config.yaml
embedding_dim: 64
norm: "layernorm"
mlp_ratio: 4
conv_stem: false
am_softmax_margin: 0.3
steps: 10100
epochs: 4.5
lr_schedule: "cosine_restarts"
Rows from block 6 of a small image embedding model, named by matrix and row number. Rows with one number belong to one neuron. Each number is 500 + 50 x the weight over its row's rms, rounded and kept within 0 to 999. All counts start at 0. Numbers have three digits each.
After each neuron's rows are labels from the 100 images, of 14976, where the neuron reaches its highest value: "patch colour" is the nearest of a few named colours to the mean colour under the peak. Only what is clearly more common there than usual is listed. The data: Sentinel-2 satellite tiles (TerraMesh). In brackets: how many of the 100.
# fc1: MLP up (model.blocks.6.mlp.fc1.weight, 512x128), inputs 0-127
# fc2: MLP down (model.blocks.6.mlp.fc2.weight, 128x512, transposed), outputs 0-127

fc1.154:508449477506519426481445535545436568479481475486557456546440595544434484451538491527498424473574475464492460538530553597516573483583521574520469541479497558430546529537573450448505501505499423336455475452501600497536646478604480484486508427492552450560504493446531390502494488467440487392376485492549467507508567444524485494511550521517540509586507519491505494449486490420553513537559
fc2.154:512523518535442341493373484543506516457507541479510476579520518509498495407390515491516451523617451408529507563483535572502598484500508542561452528475493613382466519477544395540445453428527457415526506461506514524506514512587482583472484439549499511540446479491553401523447441538532594397425526446463501505469560518561482502561531493522491472517491549522548495511478445510542513583485
patch colour: green (47)

fc1.501:519539404545431525439575512463385591467514505490512456540481472459495486530547560583465520488459416485493480404501419535536507503335492409586463540526536496466584539548484529403450609483494462602442475465518442541574501501513587529482517489477428559541486447496519455498475520524560537482556602474493444487479600486516458551472454542609509477487453445527484559523478534541583477500544
fc2.501:385488542428449475445501403519569501556511514445538540441495534505429546440528466439449535474565476424500525525523513500504489429463513440525514568499495547545448532441471503520431519406450518552436370544558490482551488471470446448440466488442465487512538442508548537479489667502479411389526483562516524478579447462544516508531580479634529532475437528460547562497444514449581567544523
patch colour: black (43)

fc1.313:426467483519499498452417538551492475520411520471548499569436475556517474469501566579454390563528499496433486594531491563493498537612518501543449503520523517470415593475510460452522560485512570361498482476434549547434538477501586442471465499601580687544495517471523442505457566478462471439456524498639480490467511466543495543499523550511511472494451457442495436435523537548478490461510
fc2.313:524518455501529456537581485446568500520549525507441543476423498491458464567484526530537574540447528570510476365481486474489650476436472468464443492428515504468631425532438567536554507498450489545453525583572381438546507516534504525533443486450545417501559447597484561475487429539549573526484520469393477530466531440418506516493436554569444501520484558533580446498525467487479584494524
patch colour: black (59)

fc1.4:463517567361488484463519465525515540466506459510432457477484481489547619610518511518537456581520502515510379579509542421516485493468535508444460568481448494555466475508445463534479476431468432656388552514464634516535511476493487467365527497537452466568530429497480479539515479527544518422463481483459553498522542539568518485477558516422570448493555594504457533465517416494462545553486
fc2.4:460515518439501520535496515483553491508517479485435490540526638491608500569511479530504488595610511527479438599499521442521428389473549450502440549443543468468605486406423520475539505476394451585435517507489649481457453511551477476418561507488482421511486522557432487496500515499577525431504362476540521491523510540519511518481470489431488454465543567428504535458504473476469594522568
patch colour: black (74)

fc1.168:483418551550544497518481509429524401587499532474517518621567526395484425492547439534505485546410484523556585447538489436446378530513511572417509464409506445461464521505413557467531581531434474441549427514535474500539465489459537456526446487472501477498529472496514538539487468443541485514528374544500460527458509537420504575534486480459602477569498428484538501536530549554587582432415
fc2.168:565498450551529479472434411571562507412494520504494510429493510501390508468403437431530549498462439493509520477505556563491567523465480588398548513519484518594431545490539480531439408473626497631419538503424573464537524507511507623482389459569560524502571461525543533489506526529460497439431500493390489505529499485504502543480586438541505491551535486414457503497483464520505429525501
patch colour: grey (59)

fc1.422:545554439484484444507501558484603532600512523491499544587469510473456539424594602516513536427616426463474510553418508494517549477547529409601491435495490544461527540526542462534530523473477442394482550499419517517534544447548464509521404425525452566526512473467519451528526465431492488408407383416557552490485471477497572542531425457462513518549526440540560527451528540434547441523525
fc2.422:507503484483485485475516615456582506591517532488557508457480528502494522486500516514481494422590452545551477527509474470508551438377513397595480455501502501412537521405500448462502657581474456407558639489413533535417478501428499579639469515565516554520456511514530469488527467474477469458527407486394528486525456592439503499562499456479517508507529498532489585504495526493534498511465
patch colour: green (41)

fc1.239:503498508552477447520514471456390446469525566507537563562500518475420495497504612547447471536542473532468401407455524507472604590583470454546467616440483435510483481510496552451581532510547550635466453482441495493479504497531557473608489442530554543455519425487504541521531591420541470487475528482422533468556415525451493523591549539422539403495517476537549461469427473461451484445476
fc2.239:447501381529374475515532499490321505496501499528456456544464551500476496572511469515474498577517477467501497484475535507501503539560522538610475566509500603562419410553456454335552468479497513616409410511438566555528493514579517553495483459545523521448502509497472538514478510428511370578523516542548511519434463548521500476554520512602525509518475437487512494497547507514481438496486
patch colour: brown (69)

fc1.444:520533513413438419492610466497502401491529453541506547517496464512567458501465504542541524466464489477487522395475417498524479538556543487534581535563566511531451474614548531481530650495529458572449486532501421458477416412513539598532557417557481479518550427467538504489481452504476457523472497503405523489486563389589488504459564481491486563551559548414516393463438492517512579536466
fc2.444:549594575436505451552575563462445468483485530548510552525454460506620471418436517421564476426496517469444580498511439471548424580533498469579486553452523543520456452543579511512457576508604506558497527555526444446445406485485516496459529525574546494521578461487514526469598405484444548434491564534458479500440498386555509508517507535555409482493464565460505442441426580441465482500495
patch colour: brown (69)

fc1.191:560502432551465463544519441566469490476527527527474451503579557501494444495517471518439509512557569539418494462571557587387569557506448504457547541486480525523495474415488531431462517464446514467501496521563495613548484509491537402609421450503541626516488565483471407449578553426527485436519401601521490544420438553486495482471529513563535416504454469537447465571564492532524426432502
fc2.191:562500460554588548526505553438576489486455438452465557607546501501520450589417533406440551576419526418445444510506532475506416429485526473585375493453509406539524487515491492512475531503479549578523554483427502462461561535533489528465550521436513484516498432494489573505453576414570647455440509521474466535509533549542479507532451499538424546536502598427553426499550531495520551490506
patch colour: black (49)

fc1.511:557491469611474505511435523515480504554484568466503506489459490469495435446549462625460499483555540495482476460487525495437577581546546537530542592507529572490510548468479507473499477537484483492480558424495540451471540590472504502495337433446520448486585502374462528604539391505418457381488482468484490458552523429440529523509495509458526623630537506529461565502508546497430524503522
fc2.511:476489622528364434542489582527556500602445563523460464535466454496458496543568512605487438564469534505441441532475449436479553481537506490521535587533512523440477577511410476571617535506460572481503500535475516577557464474563508582533363549530527457504484491335582487496535459550454491450429470509440492476525538478486489476429566482521510441483517470536513512497463500560525462558515
patch colour: green (30)

fc1.373:391510532442458439483488547550620402434432436479551462526481424510583556614422436481421488556498510489509477556553438500497502505543472521502533455499409471476475467534500484614482552466400572553617516455447469491429468524564513471406519585510496499514477541567489477500534496560574461565499513520526517473578544492528470415381537503462547557481499526514411430562495474460462505491467
fc2.373:505559537489405565515563489454501498469537549531525503385473590500481470508490493500579529506587481529540534394503513495493561512378488494429479554490500474458530558505486471418585599556556505457386535489540548537638508533375501495557405481565515513507496482422585509480557496518492437469449477469485547464536430602452496475586516449544534509570479514410477566499501469503604523517476
patch colour: green (37)

fc1.75:493466490555549541484479501483420512423522481546546513565492561495489489496570631450484519552461422540557442485556517390554437507554517496540457455509446531473497576442513431554567366431426489370572535508551488445502498517469462522494531486590538403493547499570537457455558442562470506524526550505484519506436529373486489460552532455471425543511509452582412525578477486582541438516516
fc2.75:577510572440468378484475561431557498514456464414514508558547490508480494547536441496481462373556556526512568509494511613509563501573508543387592558521511474566510451525516497529420564501539380525490439459422455528443426521571501477474599502407493483485459484468482548496530528393524507547393581498505453489501488572474491499478421517563496569462485557458520481501534494407440514549508
patch colour: pink (45)

fc1.87:457456607490532419513570598496554493532487409488506503583483555510502553603470417422439422524478572494477569576542543529489397466434535480423505464416437531465528474511489472502465547516470443379580539517540509545499510459616456429483442450534482482481495560557506462493484545437583506435561510609437478473535532432485542487527470562526457455442511477508476589475499524457509593557456
fc2.87:491440433462510496516447457542425500487542616537484491504381537524406533500400521482497562543478492463491466544495537502483652534535487559505430630512479461550356482479504432541510527511559578556472485500496619550498547516429489502469460502513577429490481533364508547476465431512478403445475524488523502521538537434455497513460531490550543514568519571553495395511444463516547459487542
patch colour: white (31)

fc1.39:484491559487508477501529443519531538414516442472565469602473620505505540548489571532438554428570430497553454572636549539499509516482441494572511464461454500467516444483502398497511454431463468483516524480502548517553439418558555507376456549507498523517542527430542540463475445525538435482425570486507417454488639520566481552471492489604574422499532463401494503459536538442471529521441
fc2.39:552547355554573613468456551572421503305534476537493487556515421507534490483454386407499529531419474483478517468486527548522572451406519466508448518508518552522470505457536488422505556492484627541491522477473473527505535513534518518484479458456525510451448483545393450465527434418535493501511485517604448444485498380514499522518553515490557554418492468484449512504542508484516477429516
patch colour: white (63); pink (28)

fc1.33:517506508469494492534479538518635472458472482480455496516490500521458546416501412520515419534571539466429428545418545463432517387446503503482591443506459557478463636468522484468508490520507473538491550483476563553498471393507554593484474490621559417523511548502527480524526529563520534589447416461464538440621555471544425504475476479598518487468501485540509578532493584467595424527505
fc2.33:467522398581385531527490564443512501598461558463518472569515533500482546574423408439508541508470474500507512563505538472501439471390518494579489471495523545475486464507574453506469491511448450561377597520486472601486409487517485484538523505460492495479468496475400468488510507527397560560615534545599504522449412459485488462486483498690518502489468550558472495496510476556474506523457
patch colour: pink (42)

fc1.35:526521503477491465466399416552525497514519512503529584456446532483495487428554573532487481467511536549498531487479446498557416515689534522459452447490432534485432540530500490563458486455478450357608488509564439576488574446414455582450597534570571522504503586475515511520495479518524462409486505543606484464576522467531498537524512430441483553507506484530476508541524571479444517477387
fc2.35:494592568489483542486585544533424501539475496540566494663442456502509501549520418468460458521444553530476460486517445504507546484571523424440570564505509594512485449396526462543442495475434491511561477504401514383402460466690498552499489497411487456510471494555453517497506412450596485481495603530519490501549471505499495490419498520481413518433524527467474506499532457475478476528493
patch colour: pink (31)

fc1.332:419510432497476505401396582468550580530377431436473493578509522548563578456507586467470423567577502511459435564495452580535504454534531585537448581489513451404431576517451499495508476477509560406399542458466528522471450504512522457598454535517545531566469486540419468503481525490449494465461495537515576526557549406521589535519532535439456510472440489433472514476526540469545503545491
fc2.332:522552519537604495593513478456470519496453634529514520469398479487455440472527442588481531389376533445525530458496561483510591555500499514502465466511521563503548490469514563490453522559442402568468497511497497460516517528511491523557447515511428481489543459490577581521513424442509463506503612458443458522388485505469506472403479491581530470588516595529581417485475500583459437415516
patch colour: brown (67)

fc1.250:521519453418499592545534564427537542524494469506461513460424550563461571441489596503443574482381471461482487545524527587488503461547485456407433406478542473493526449506552475534507479492567521472494476518583510518444564553556505585532476470438528464421506545437578535563464568464479562459491528496474526463542494523562526473459555396508445488610419448434568454480381421521533592503480
fc2.250:514434526533584538427480512425467502408448469543556503444390518494429609564502532571483404493571475498534569428459478581478440477565437531435491554479500514489482482601557484549574532543416472542439526516437497472408546486434513633498543500529447523511470640586372483495479468470501553517478577497519525490513553482463505521540416501535491496475505514516493527501444433532513584453493
patch colour: grey (55)

fc1.485:513514500436484417505518513480588475533559490523427479441522520463563564562482543443570533453443512468551435468492487442523431479350497411463550542505441449505549426564467508644502526539518455650487529510533479499550476536492429527535503516383421457567542442558536568493500514533560536523485546431350547459497496593478536517462500529435540470491579529474481550529486481479472521497442
fc2.485:577498511430505476578548506450508500563503554517388535498518492484585490566484555489448485474488546490491451479486512513499471470441478402384448537461505541539534436566472535613533594466437479609524438509550443463567503495480487545487481512381510499545520386610556513474491569499603544544441526450402487515563520507495506568506483576502513520472494593459522373499540478416454573513525
patch colour: black (79)

fc1.365:558580518490555454439559424445612431492498471442445535505529537441436509567411520476537519522428482506476471516495499527531532485564539507506509487513510543469436482438420468657489400451450474539608543468461541431499461551427484583416578565498492393488528456528495540488498550550453533471456407515513541484521481472517514575471440433409492465534526557541581546572389513496526431514500
fc2.365:491610615465543402618450477485398506453452479523612498521487500516466509480484442523482472502532420495481487518501511476494512529525520505447512554482510432530418506516510503409556600528557457518451418515476572570506577479496499439449492500483426500496479518415520503462446480405529370335555407548454541475544438480523525489568554509543429548510509536456474528485516486553567550581532
patch colour: grey (71)

fc1.25:554466459476452474505443499427446447477517545527569541491478537521493529491474512487613578551473513570495453455516481498463466548629550575456487563458536496462425477475532543702518453524431522477505526539548489472495458528465502545521524546512525513435473463533471452509548556534503508548462421464447590455364411421513455474522505493339572543508502509551484481491514504479445417578435
fc2.25:430547599504687452547424534524552497407484473504591488611570528492569450441495502481377468471507491444511535522494490531497542481416498428444604530492505541433537501550526438403432578468480490559532478473498584502506581498561504497435426564569386452500433482485543586492511457460540550487549404540533518495481509504459482516530438482497488512513500511455551432499487484535484544523540
patch colour: grey (56); pink (25)

fc1.165:439481529557507540427389456510438460441496535627456524526523560386502569579447551388554510541515454497549510433489477440513554528484539542460540444535442431475552420555457512509454345466515545495539450585535471428505492528462474485541521538563524501455530447525494392487476486523498514484497476487370646500456559506538513536492583520518471460446477508564500570502511533550515520543441
fc2.165:525501565447431340466449558490576464578499455464510489490446448566536488439454494538499486442520509521527405546532544575536504533487513389573534566460534497462456485373590438577493616568558574478527481511475544607489591472512550480545477501584394487488490558545558478465522488512466543525452489462460545493464464565475469483522540530450516524487495428504376524534525493443500445500426
patch colour: cyan (29)

fc1.164:420506471405513571550432477446505556494591523507446619516528565488498551496525502489507551434411570581512447530487498426523537477494536468523587510452532428539506493550480454490624576415491524500463545431563478497470573545542469563467432450520487452498449566471472417529413553513600496563549500554539518529460471562465443486604583437428496413484480519496518446416491418500483479431479
fc2.164:487540553420494513507488356514505523487438523515544484537406514534474450490446514478386575491577551454442594558501520527451468497471475416409529459556504520521547502421484511624571512466567510457650569524579340470531502487504554522484479513501478510489618494502539466470549465464430544484403536584556459530540532544430507517531533528555523572498483500534513446483473519450543492517517
patch colour: brown (65)

fc1.160:461503513512459448510518580416431498485545472474459613517480463541567485469497442524515506521593491473604494487532572484480558467387513436538534515525454462527531448501525473394488422499486517477553441418482531517531501447525471479541472415530473520433526396588549473548536562466500490616537539547359458498482469435493527455474528581583411562487468493481452460485474459421563548568620
fc2.160:494497577565347519567547502477405511402500594526443500502450469500487551569494405538453512485504531433458543526520459529496641556527500524533390612513480443514493526467438427462462543534496458461623440502454493449466464480533515502527540507529583427520459563459509587464498458528506479445500651478481493511623495472516515493416491521568445500495533453491554518495460529542531461504471
patch colour: grey (63)

fc1.309:483502453576514482462453466583461504456382544498459473562487513517391491520556449489577447436483476494550573519516474521473599500479454458528563455570594550535525528542602507408471555501533458385497510464552436494481529469408530468522499491620583635503508455467553464444510450476458447533494627522575443501531525527541508525454510466529443527507486511464469406540523500528454389474550
fc2.309:456622528534603440485388453460429487396414632530549501511511470478528473529559492529464433387462549447509579550503557481473577576494530543504576497532512515472463472618500481432396556490514505490511507502452418499480614477450522497547455575535526543482442459425569524508450480444541409559493434507508489535494502489481487443449464499488428513545523565481547502515492433548473533419456
patch colour: grey (59)

fc1.268:531480465525451563402406489474517559548438581497517599501511484509486541481485462468493504586477543467411543467384433503444582427472534456523504486529445476481488536485548517484474600549547521460521518440557522423476502491411477507587465506517542417509508423574476525521451639434475527474483435492532570518585523591482398561561486493519483489460496497505503555556466541504617371519558
fc2.268:566553378559449561480450566549409503482404514493521499511553541503497540510471389429513576578462457501447476510485518495525474529425516474567432505462507567482514470515547495401522549506512465536410526495492522611491443509538486515508651486441554497495509489437407389483500524447395495481550456522619485505394439405483496482507571506592532510483478563470431534507549493534524468534494
patch colour: white (51); pink (32)

fc1.22:523437471515479505458624444579420472411589526466476471550503494361462458532590522542441519449569411508569518457522443450541569566537499413508552533473455508524558431540415558470540492496458454506476476519537494555547569513549463482480560557392453582409456507527533424532486596577507479429484450547537482470436466540566554488515494521481495541479486536544561467474498511527409549516588
fc2.22:470460420541476523526476587524440498458454508542464514425475606493481529596488409410476444565437513527506427440503487444498545428447489572575485491559487627443582430461488459536568463492489446493440461540527525593555446490597490393442452499442563419502508517476444401483502454478424471549476505554580536512457554452519478458437509504589557487521477531537433501497503524607477498553488
patch colour: grey (57)

fc1.215:537508486463524472488521499523435478481437421574505512439581581494619457510514503487464503591507484498505476407560467452485419518522475513512563497444468581525539438508465477452433459446466670587495468451549497496470591473499521595536521608419438572395479464478475406480533583519513512532539423508558602510497523525513438416508533450466512523487444481546455474543544399450460521526517
fc2.215:468515527547466613474510497485572506447585631531648481573476506491492597476521440538444440436566511538523616507527457548487492566459472487468443524464476432456483557427461447594531585491544401468491546484512589474568352526531475452512433527518533482504550462555460555488479464488419459545526500506450484545512462469499509465580494469570505433492469485448504532488456494499489540621540
patch colour: white (62)

fc1.229:529465475452442499476551524511545544440533502505513537528486513459464423489614540540486430531534456509510537497467518408417535519605501439506561567459513502498625459499458460466493493595495486431477462594538496510548575454550502523570603550474439540422485577498445378476495507398462561333494468501609540492544472558512521436489579503425458513467486563522519496435469570496509535470498
fc2.229:468420477563494419563587522542434492466446537463463425387500546501443542598586471441486443522491532453445468509499429477498529444456485581509529513514497628490484466546358443560586513424532433466535459518553523544640471480480490432445369545475600406510463516491520547473489493574478446500453488479552539490577531499544496489437479523568541489492500553512458502498491560556473490511499
patch colour: grey (56); pink (34)

fc1.410:458579509540526451413527407492475431533521463464548482575439434483558423551519441524507403572449545507404620512540527466576437522535476480560511540489512576574537526527457484502527535490519521526485537570544544529482444540453506604495521590435507529461548533424500465513529527530474442498459489528566459500541495394484442471448531505557481492570382446533509458538591535598418423477399
fc2.410:515441412490419570431448602461478512518529539513460507458532608499424513461491491493513614373477434436549525388501518570508606438437503481579438420484528489455566539582518521371518477504536437489492503492485476506551520515359468434496481524470522528517441518520451498485511482372490445500537547496422556461434415516516500530537568533556515522547472459456548517517470520431502461510501
patch colour: white (51)

fc1.101:531487499584420516470550473484324420572578514479525471525480508421581496520562498511484439485486444426540435416495570462466452568455452536467482580492520463482458427490458467525439446520538519490410475557637576526475508619519458470548474511432488509442473582560454481463508514481525524553590479491631482541475570541469444482467554466515502517467380507517525537464523519467467486532537
fc2.101:414535609433484439460349544529490499505533551435500513469535550494434484619513503536431564422581486520576544502497486522495550420508529544478532362528483509458545564452583477462536498546583461476651470537499429466487515485441503432483487477528440618519523462437514456501465442449529495499580448532379505502521500527499511531495509505448534529484497454550460549504501477477494610427481
patch colour: black (35); green (25)

fc1.300:553502521555506565463492450559400456509549504528541451501551515452363454455455537533490488539463489551491489576453504519451517525558484453470565548488507409449395506558475481560499487438520529537521381552486564618486474536545589514439484490530524359502500483475500473523551483540491512477501550621450456487624483440514486480459466470499543561462526538655540412531510408549506520483534
fc2.300:414434477652522522474460515447542502434539467524524566551481559480503526502460462503510466566467445496481467518488553519495543574554495426535426572499503533497492498508501478386530532477515590554439420494476510532462485526413494480508474520535495395472490353452481506477438545414522459471565554532456509455473498455482502484603483510641529514495455628511576363535454574557534524532491
patch colour: brown (70)

fc1.397:584517556537486542519429475452432494524513521507481512510555563424509457516561505472440593518488508596593563463527439472552469525548571472535573528452563508402463442487583489532451450492432510439527488531526453453341520531441442543557527543483461514465497560497563485484544468417545451463476425570447464479387567497453444422522457564333516482510481436519488504508481541449466542530469
fc2.397:501599433488602504562478499531545500572506510421597489598561451519594510435506517385509479456371423378474473588489476581510490467435525511493498531496495590464514517554543425379501430472495523552452532493474513527588500502549504546466449487537529495507448508475441553494457484437451505534620506492484500517414462432507508533589462459553513499471502499526529433499503440466516440617473
patch colour: white (41); pink (40)

fc1.331:547454557596560551514535471485502469530493475468600520603550428545503519447447562474473399576466455467491500438481448468463522481502508412439490491451445529495404453442543475507495475458507472501486462504576510541427526457496414474494647498565506527589436566503510496558531523542516522466449501505435471504558621534525514506521552652596496475507525416520474464510402423495472426583485
fc2.331:557437533471429523405437522511576509516548487429467490495501511483481468452481572574544403625541398493529439531522490446493469595556508454563517556420508613456467543459473503582499521482502451549516524514500557556496533423482500387497512447587466560512496389521507555510581605450395471515511492528522503532517517505418499529575510492449541505509484661559533499488555491475514529453546
patch colour: grey (55)

fc1.48:533573510438463459530588460461633433545586396489508531433560462573562541552349504470515558499519519498575423515515497491538430425447482556459515626491447560469511498497510441555450473456497526574435529518480474496515508520557466483462520492480510425570489452462503482452470472600604458470479464522503534472499578525454458356461494470441480543554474447530459556513525450414556493511499
fc2.48:517609464474438487368494434539489511472422542491524463548519581500483582516576418511460522477564457500438476505556483517505487608519508432478409432449480561434453584441474521390477496433569510460517453531557534497467416468411486592492518491442507555439496480545551519461540453465420459529605507522527475534476437463520520497643569488554474476462484464448450432494522518575454528539440
patch colour: white (84)

fc1.507:531602559457531474486523467533498545473568558505454498445480552527477504437564548537426576471553524470494473522578527407437442560459472548462467475506463493473433436567460410596552473468520502529473430481544485416505492398537473421456500515518601544504502539609458446570484409500593436427479481480435531592518422597559470547544523495408537530523499464572422500487451473524523506471414
fc2.507:420462468446518456476432451492581473441400457522527483568525472465520367495470451422497537451366526473490610452515502481448473474544533549551515605487554536542480494487565583480483458505480583454476481495443515639437500519516556548471591451545543461483538424515527540504480516493490405446611509580521531504447485383495542392472523542551505496462460485514476560553550521532460519537472
patch colour: pink (38)

fc1.260:401464485499461476487458564597417485503413436584489480553514486509604420506562508507527460473564535503549476549400507555488478489563541495527528408497519540569550506560484477414476522535459494368512526516435538603517556458539599498540535476529576622551419501382555449454507450412479526555491496575576528515508438520517553544524488504414465465534497479526504453449465436509450538529467
fc2.260:462582445514488517474437572527366507470402495486433445538565490496587480537551493537495461537527516577518473527470457532496533455500547526545501486555507514542497549520532470413496450467482462465513475482419594440370578484584506522543563508500516586480433582388572451492536386475520467538504519494532474483493518557534518455495663516380414449435525504502463429502471483491460571502527
patch colour: black (35)

fc1.488:545489503519478458508549539392571502633594464428531488418494483475509487587382553473547639484547488549552474399519463529560505519535513427578463550558435506451513462495515504541395560533488471567478526460443478461474556504507444471485593490488475518460481421469526522406481451470568457484564490527409526413485520523499457457518514525500493553492458511566451613457506430444450570525436
fc2.488:426524489427431501420470472482549514443433549497530435604507521512562595478480426614418456475438457431449559646540515528485437505482528476422539518433487561524482482532522400462446407410509444486460404486506569554523486470453496507479468536533446493514525498469457470491487469444424442559608433518583523555442427488488529514568461508515445503506477564492503461492559462472557546601497
patch colour: white (34); pink (27)

fc1.92:422478468540499487459494529471306615554508551527564441538446548457530576433467573518541513552458495450558521477579507504510446526454487561533524531456473561435487621486421505564505528403482537427501521526482534455453525567595480423504513464524498424469507480495428505474509516461440451533622470471404487532405528483483553542447477536496486470412574519490470552537525557541492527432552
fc2.92:539488570551525440437391479437624496463473493469495514608528498524388545574531563482593397488535402589564432420478518625476515560527455539498519530533508462551459457592590480520391460534544512513515491479495488510536552545505480352536508469443508494498464534481500475506450509470560540560356534506458503504512512565469524486470483497499532530577490527444531530488494444497432448527503
patch colour: pink (41)

fc1.431:553476519522394480581510500524462463493499476545452544475579458477449519559457552471451577470444564490449455499487504565539555485408487432481549651551456464634548515457548434497495546519473428544470521411568544494443499514556514567514533514451392506474489514562474433420516528440476480544497495485525467586451583528475435605543538522504465568430419472513396484514388471459514516518475
fc2.431:489485510424478459541483555432499501473528560482510421598574514517513583533443458416497519479518453606453555499483513507494486565419507601448576613526503513533495416650566524489511522493549571525413452448487410435450496448559518583538515510517402451524509619552503502514489544471421465480385496512535494521433480502514494516417524501457449540510514447507443553502517458513414479584448
patch colour: grey (59)