{
  "model": "image embedding model",
  "train_examples": 145000,
  "cutout": 0.4,
  "arch": "pvt",
  "hidden_act": "relu",
  "mlp_ratio": 4,
  "inner_norm": false,
  "residual_init": "none",
  "optimizer": "muon",
  "muon_scale": "match_rms_adamw",
  "max_steps": 10100,
  "batch_size": 64,
  "weight_decay": 0.2
}
Rows from block 8, named by matrix and row number. Rows with one number belong to one attention dimension. Each number is 128 + 32 x the weight over its row's rms, rounded and kept within 0 to 255. All counts start at 0. After the name is the row's rms in percent of the matrix's.
# v: attention value (model.blocks.8.attn.v.weight, 128x128), inputs 64-127
# proj: attention output (model.blocks.8.attn.proj.weight, 128x128, transposed), outputs 64-127
v.28 073 [173 102  99 152 176 138 120 170 153 106  82 154  80 104 109  53 107 141 134  69 110  97 125 175 113 127 167 167  93 107 165 130 118 167  93 166 163 157 151 167 225 130 149 117 174 142 118 143 118 156 130 155 109 121 153 123 142 156 121 128 134 117 118  42]
v.29 074 [ 83 175 115 139 173 113 120 134 120 138 125 101 176 182 211 167 185 108 100 135 108 158 120 136  62 152  90  81 181 129 127 125 120 105 166  64 105 128 181 178  46 146 125 121  90 166 130 123 160 130 124 124 113 143 174 106 114 135 193 128 146 133 158 115]
v.30 074 [ 89 165 141 124 169 156 169  69 145 156 112 180 157 169  59  94 147 135 129 131 124 142  95  83 115 133 117 211 111 144 120 160 147  13 100 114 122 155  90  61  94 128 132 112 143 167 145 128 141 117  99 110 138 156  94 135 139 121  68 141 131 128  99 158]
v.31 070 [150 129 112 138 146 141 158 152  95 169 145 133  54 114  55 143 105 152 154  85 111 143 133 156 177 122 133 189 130 157 167  94 147 153 165 123 125  93  61 206 114 103 121  98 191  54 136 105  59 152 145 113 133 125 115 104 148  82 106 148 184  98 155 191]
v.32 121 [101 194 121 152 132 147 148 100 127 149 117 160 166 166  92 114 132 157 169 135 108 145 111 116 109 128 115 201 137 129 184 123 154   0 121  95 115 169 111  77  85 140 114 126 130 172 142 120 108 114  82 125 151 160 111 116 137 112  41 138 135 119 118 160]
v.33 106 [118 140 142 128 151 144 131 120  92 102 138 121 173  80 147 143 121  97 197 135  99 119 132 134 134 153 122 143 146 133 179 155  75 101 154 135 135 123  98 215 114 138 163 103 163 146 167  89  99 136 140 153 117  91 146 132 111 105 134 146 100 117 145 162]
v.34 076 [197 125  85 117 153 129 112 136  98 137 130 128  96 152  68 120 129 135 177 125 146 204 108 146  89 157 131 222 123 129 217 174 118 102  89 128 134 148  60  83  88 141 119 129 141 115 163 137 130 151 123 137 162 127  81 142 142 112  80 144 118  83 127 162]
v.35 102 [170 159 108 143 148 121 153 115  78 147 142 128  72 127  55  92  91 158 173 144 136 155 105 113 113 114 137 222 129 132 172 188 175  72 120 168 117 126  48  71 154  85 157 158 119 120 147 136 160 151 106  97 141 101  86 150 141 116  39 114 154 135 114 194]
v.36 078 [118  69  70 113 170  78 148 163 127 127 135 109  25 145 149 174 116 125 121  90 108 173 143 237 121 161 104 141 164 110 143 116 122 142 114 120 127 122 119 188 175 136 126 108 128  75 151 151 109 174 155 123  91 119 146 126 121 137 163 183 142 103 151 108]
v.37 100 [ 76  96 137  96 136 135 130 133 134 177 106 165  88 171 113 132 138 145  44 110 152 146 111 134 132 126 105 119 136 128  60  94 179 100  80 126 126 127 150  73 152 133 107 135  80 115 111 154 140 139 136 113 127 160 122 139 144 164 186 130 150 110 127 115]
v.38 095 [189 173 112 123 191 132 124 105 134 142 152  75 125 153 167 126 165  70 174 154 120 159 111 120 119 103 116  83 114 153 151 199  96 117 160 100  92 128 176 165  43 140 125 130 118 187 148 132 167 126 103 127 113 139 111  75 127 131 101 121 141 142 165 135]
proj.28 063 [124 136 135 127  76 188 136 120 124 134 187  21  98 123 126 199 213 129 146 113  92 124 147  94 127 140 137 186  62 121  94 126 156  38 130 132 134 104 127  80  53 123 124 161 123  99 145 131  97 109 127 127 132 150 154 102 125 140  67 138 131 137 136 188]
proj.29 075 [117  35 140 150 144 118 169 135 132 105 148 178 121 151 170 114 103 126 119 107 159 110 136  96 127 123 156  43 162 104  70 135 106 109 157 130 120 126 130  44 190 146 128  69 129 189 155 129  46 122 131 127 119  69 120 159 122 102 155 133 126 128 137 202]
proj.30 074 [120 134 148 114 136  66  94 127 128  90 112  84 192 115 192 155 109 135 152 172 130 141 148 144 139 131 142  47 194 152 130 132 194 255 167 121 124 116 127 234 134 114 133 142 128 110 111 126 172 125 134 124 123 116 113 139 141 109 227 134 131 117 116 104]
proj.31 067 [131 145 138 108  94 149 120  92 123 110 114 173 103 118 106  95 155 125 135 121 120  89 150 116 135 131 121 193  63  70 173 134 154 100  93 126 112 149 134  75 127 118 128 184 127 131 120 129 227 144 129 123 142 142 115 131 140 223 107 122 132 116 104  54]
proj.32 119 [127  80 153 110 134  96 102 127 129 102 145 105 143 128 152 146 112 127  90 148 123 140 128 151 130 129 147  48 174 161  95 127 137 255 120 123 136 112 126 236 193 126 123 130 127 152 117 129 169 125 126 127 133 139 129 116 130 135 249 129 124 123 118  98]
proj.33 114 [125  18 109 114 141 129 128  86 128 130  92 154  57 145  60  73 189 130 181 121 167 139 133 169 131 127 149  87 108  86 136 128 143 113 126 124 133 121 128 116  87 115 127 104 127 190  98 127 101 138 130 128 115 109 132 158 134 217 131 143 130 127 136 198]
proj.34 073 [127 159 213 128  59 168 196 163 130 112  62 114  87 124 153 203  88 125 131 122  99 110 134 143 124 113 120  86  76 104  17 134 190 153 133 129 103 110 130 179 139 124 137 135 123 101 135 133 224 133 131 131 129 128 162 101 128 186 173 132 127 136 124  62]
proj.35 102 [127 108 167 125  84 172 116 132 126 101  78  81 130  99 126 165 118 126 134 132  97 126 138 104 125 131 114  91 128  99 126 121 139 220 132 131 146 120 126 213 103 162 123 123 126 126 117 123 189 123 122 129 133 152 130 126 126 192 226 115 129 129 141   6]
proj.36 075 [133 184 182 136  81 201 136 124 131 122 110  83 101 106 114  55 134 133 164 108 111 102 134  88 127 120 176 154  51  87 114 127  99  21 181 131 158 117 129  27  64 137 123 123 127 127 122 125 138 120 130 131 132 121 106 123 125 174  88 126 127 139 113 159]
proj.37 113 [124 255 132 149 112  88 110 125 125  99 142  70 214 103 205 113 106 128 160 139  81 131 129 137 128 123 166 132 142 175 171 130 130 191 176 125 120 134 128 142  94 122 130 150 126  73 131 126 162 129 128 130 137 149  95 137 116  31 114 124 131 120 104 110]
proj.38 088 [129   0 165 115 172  85 155 161 131 116 144 223 139 127 130 130  65 131 101 105 154 100 162  41 128 130 139 120 203  83  47 130 117  47 158 130 104 140 131  99 207  91 124 107 119 122 133 126 118 139 129 127 113 116 133 169 143 144 209 127 125 141 120 114]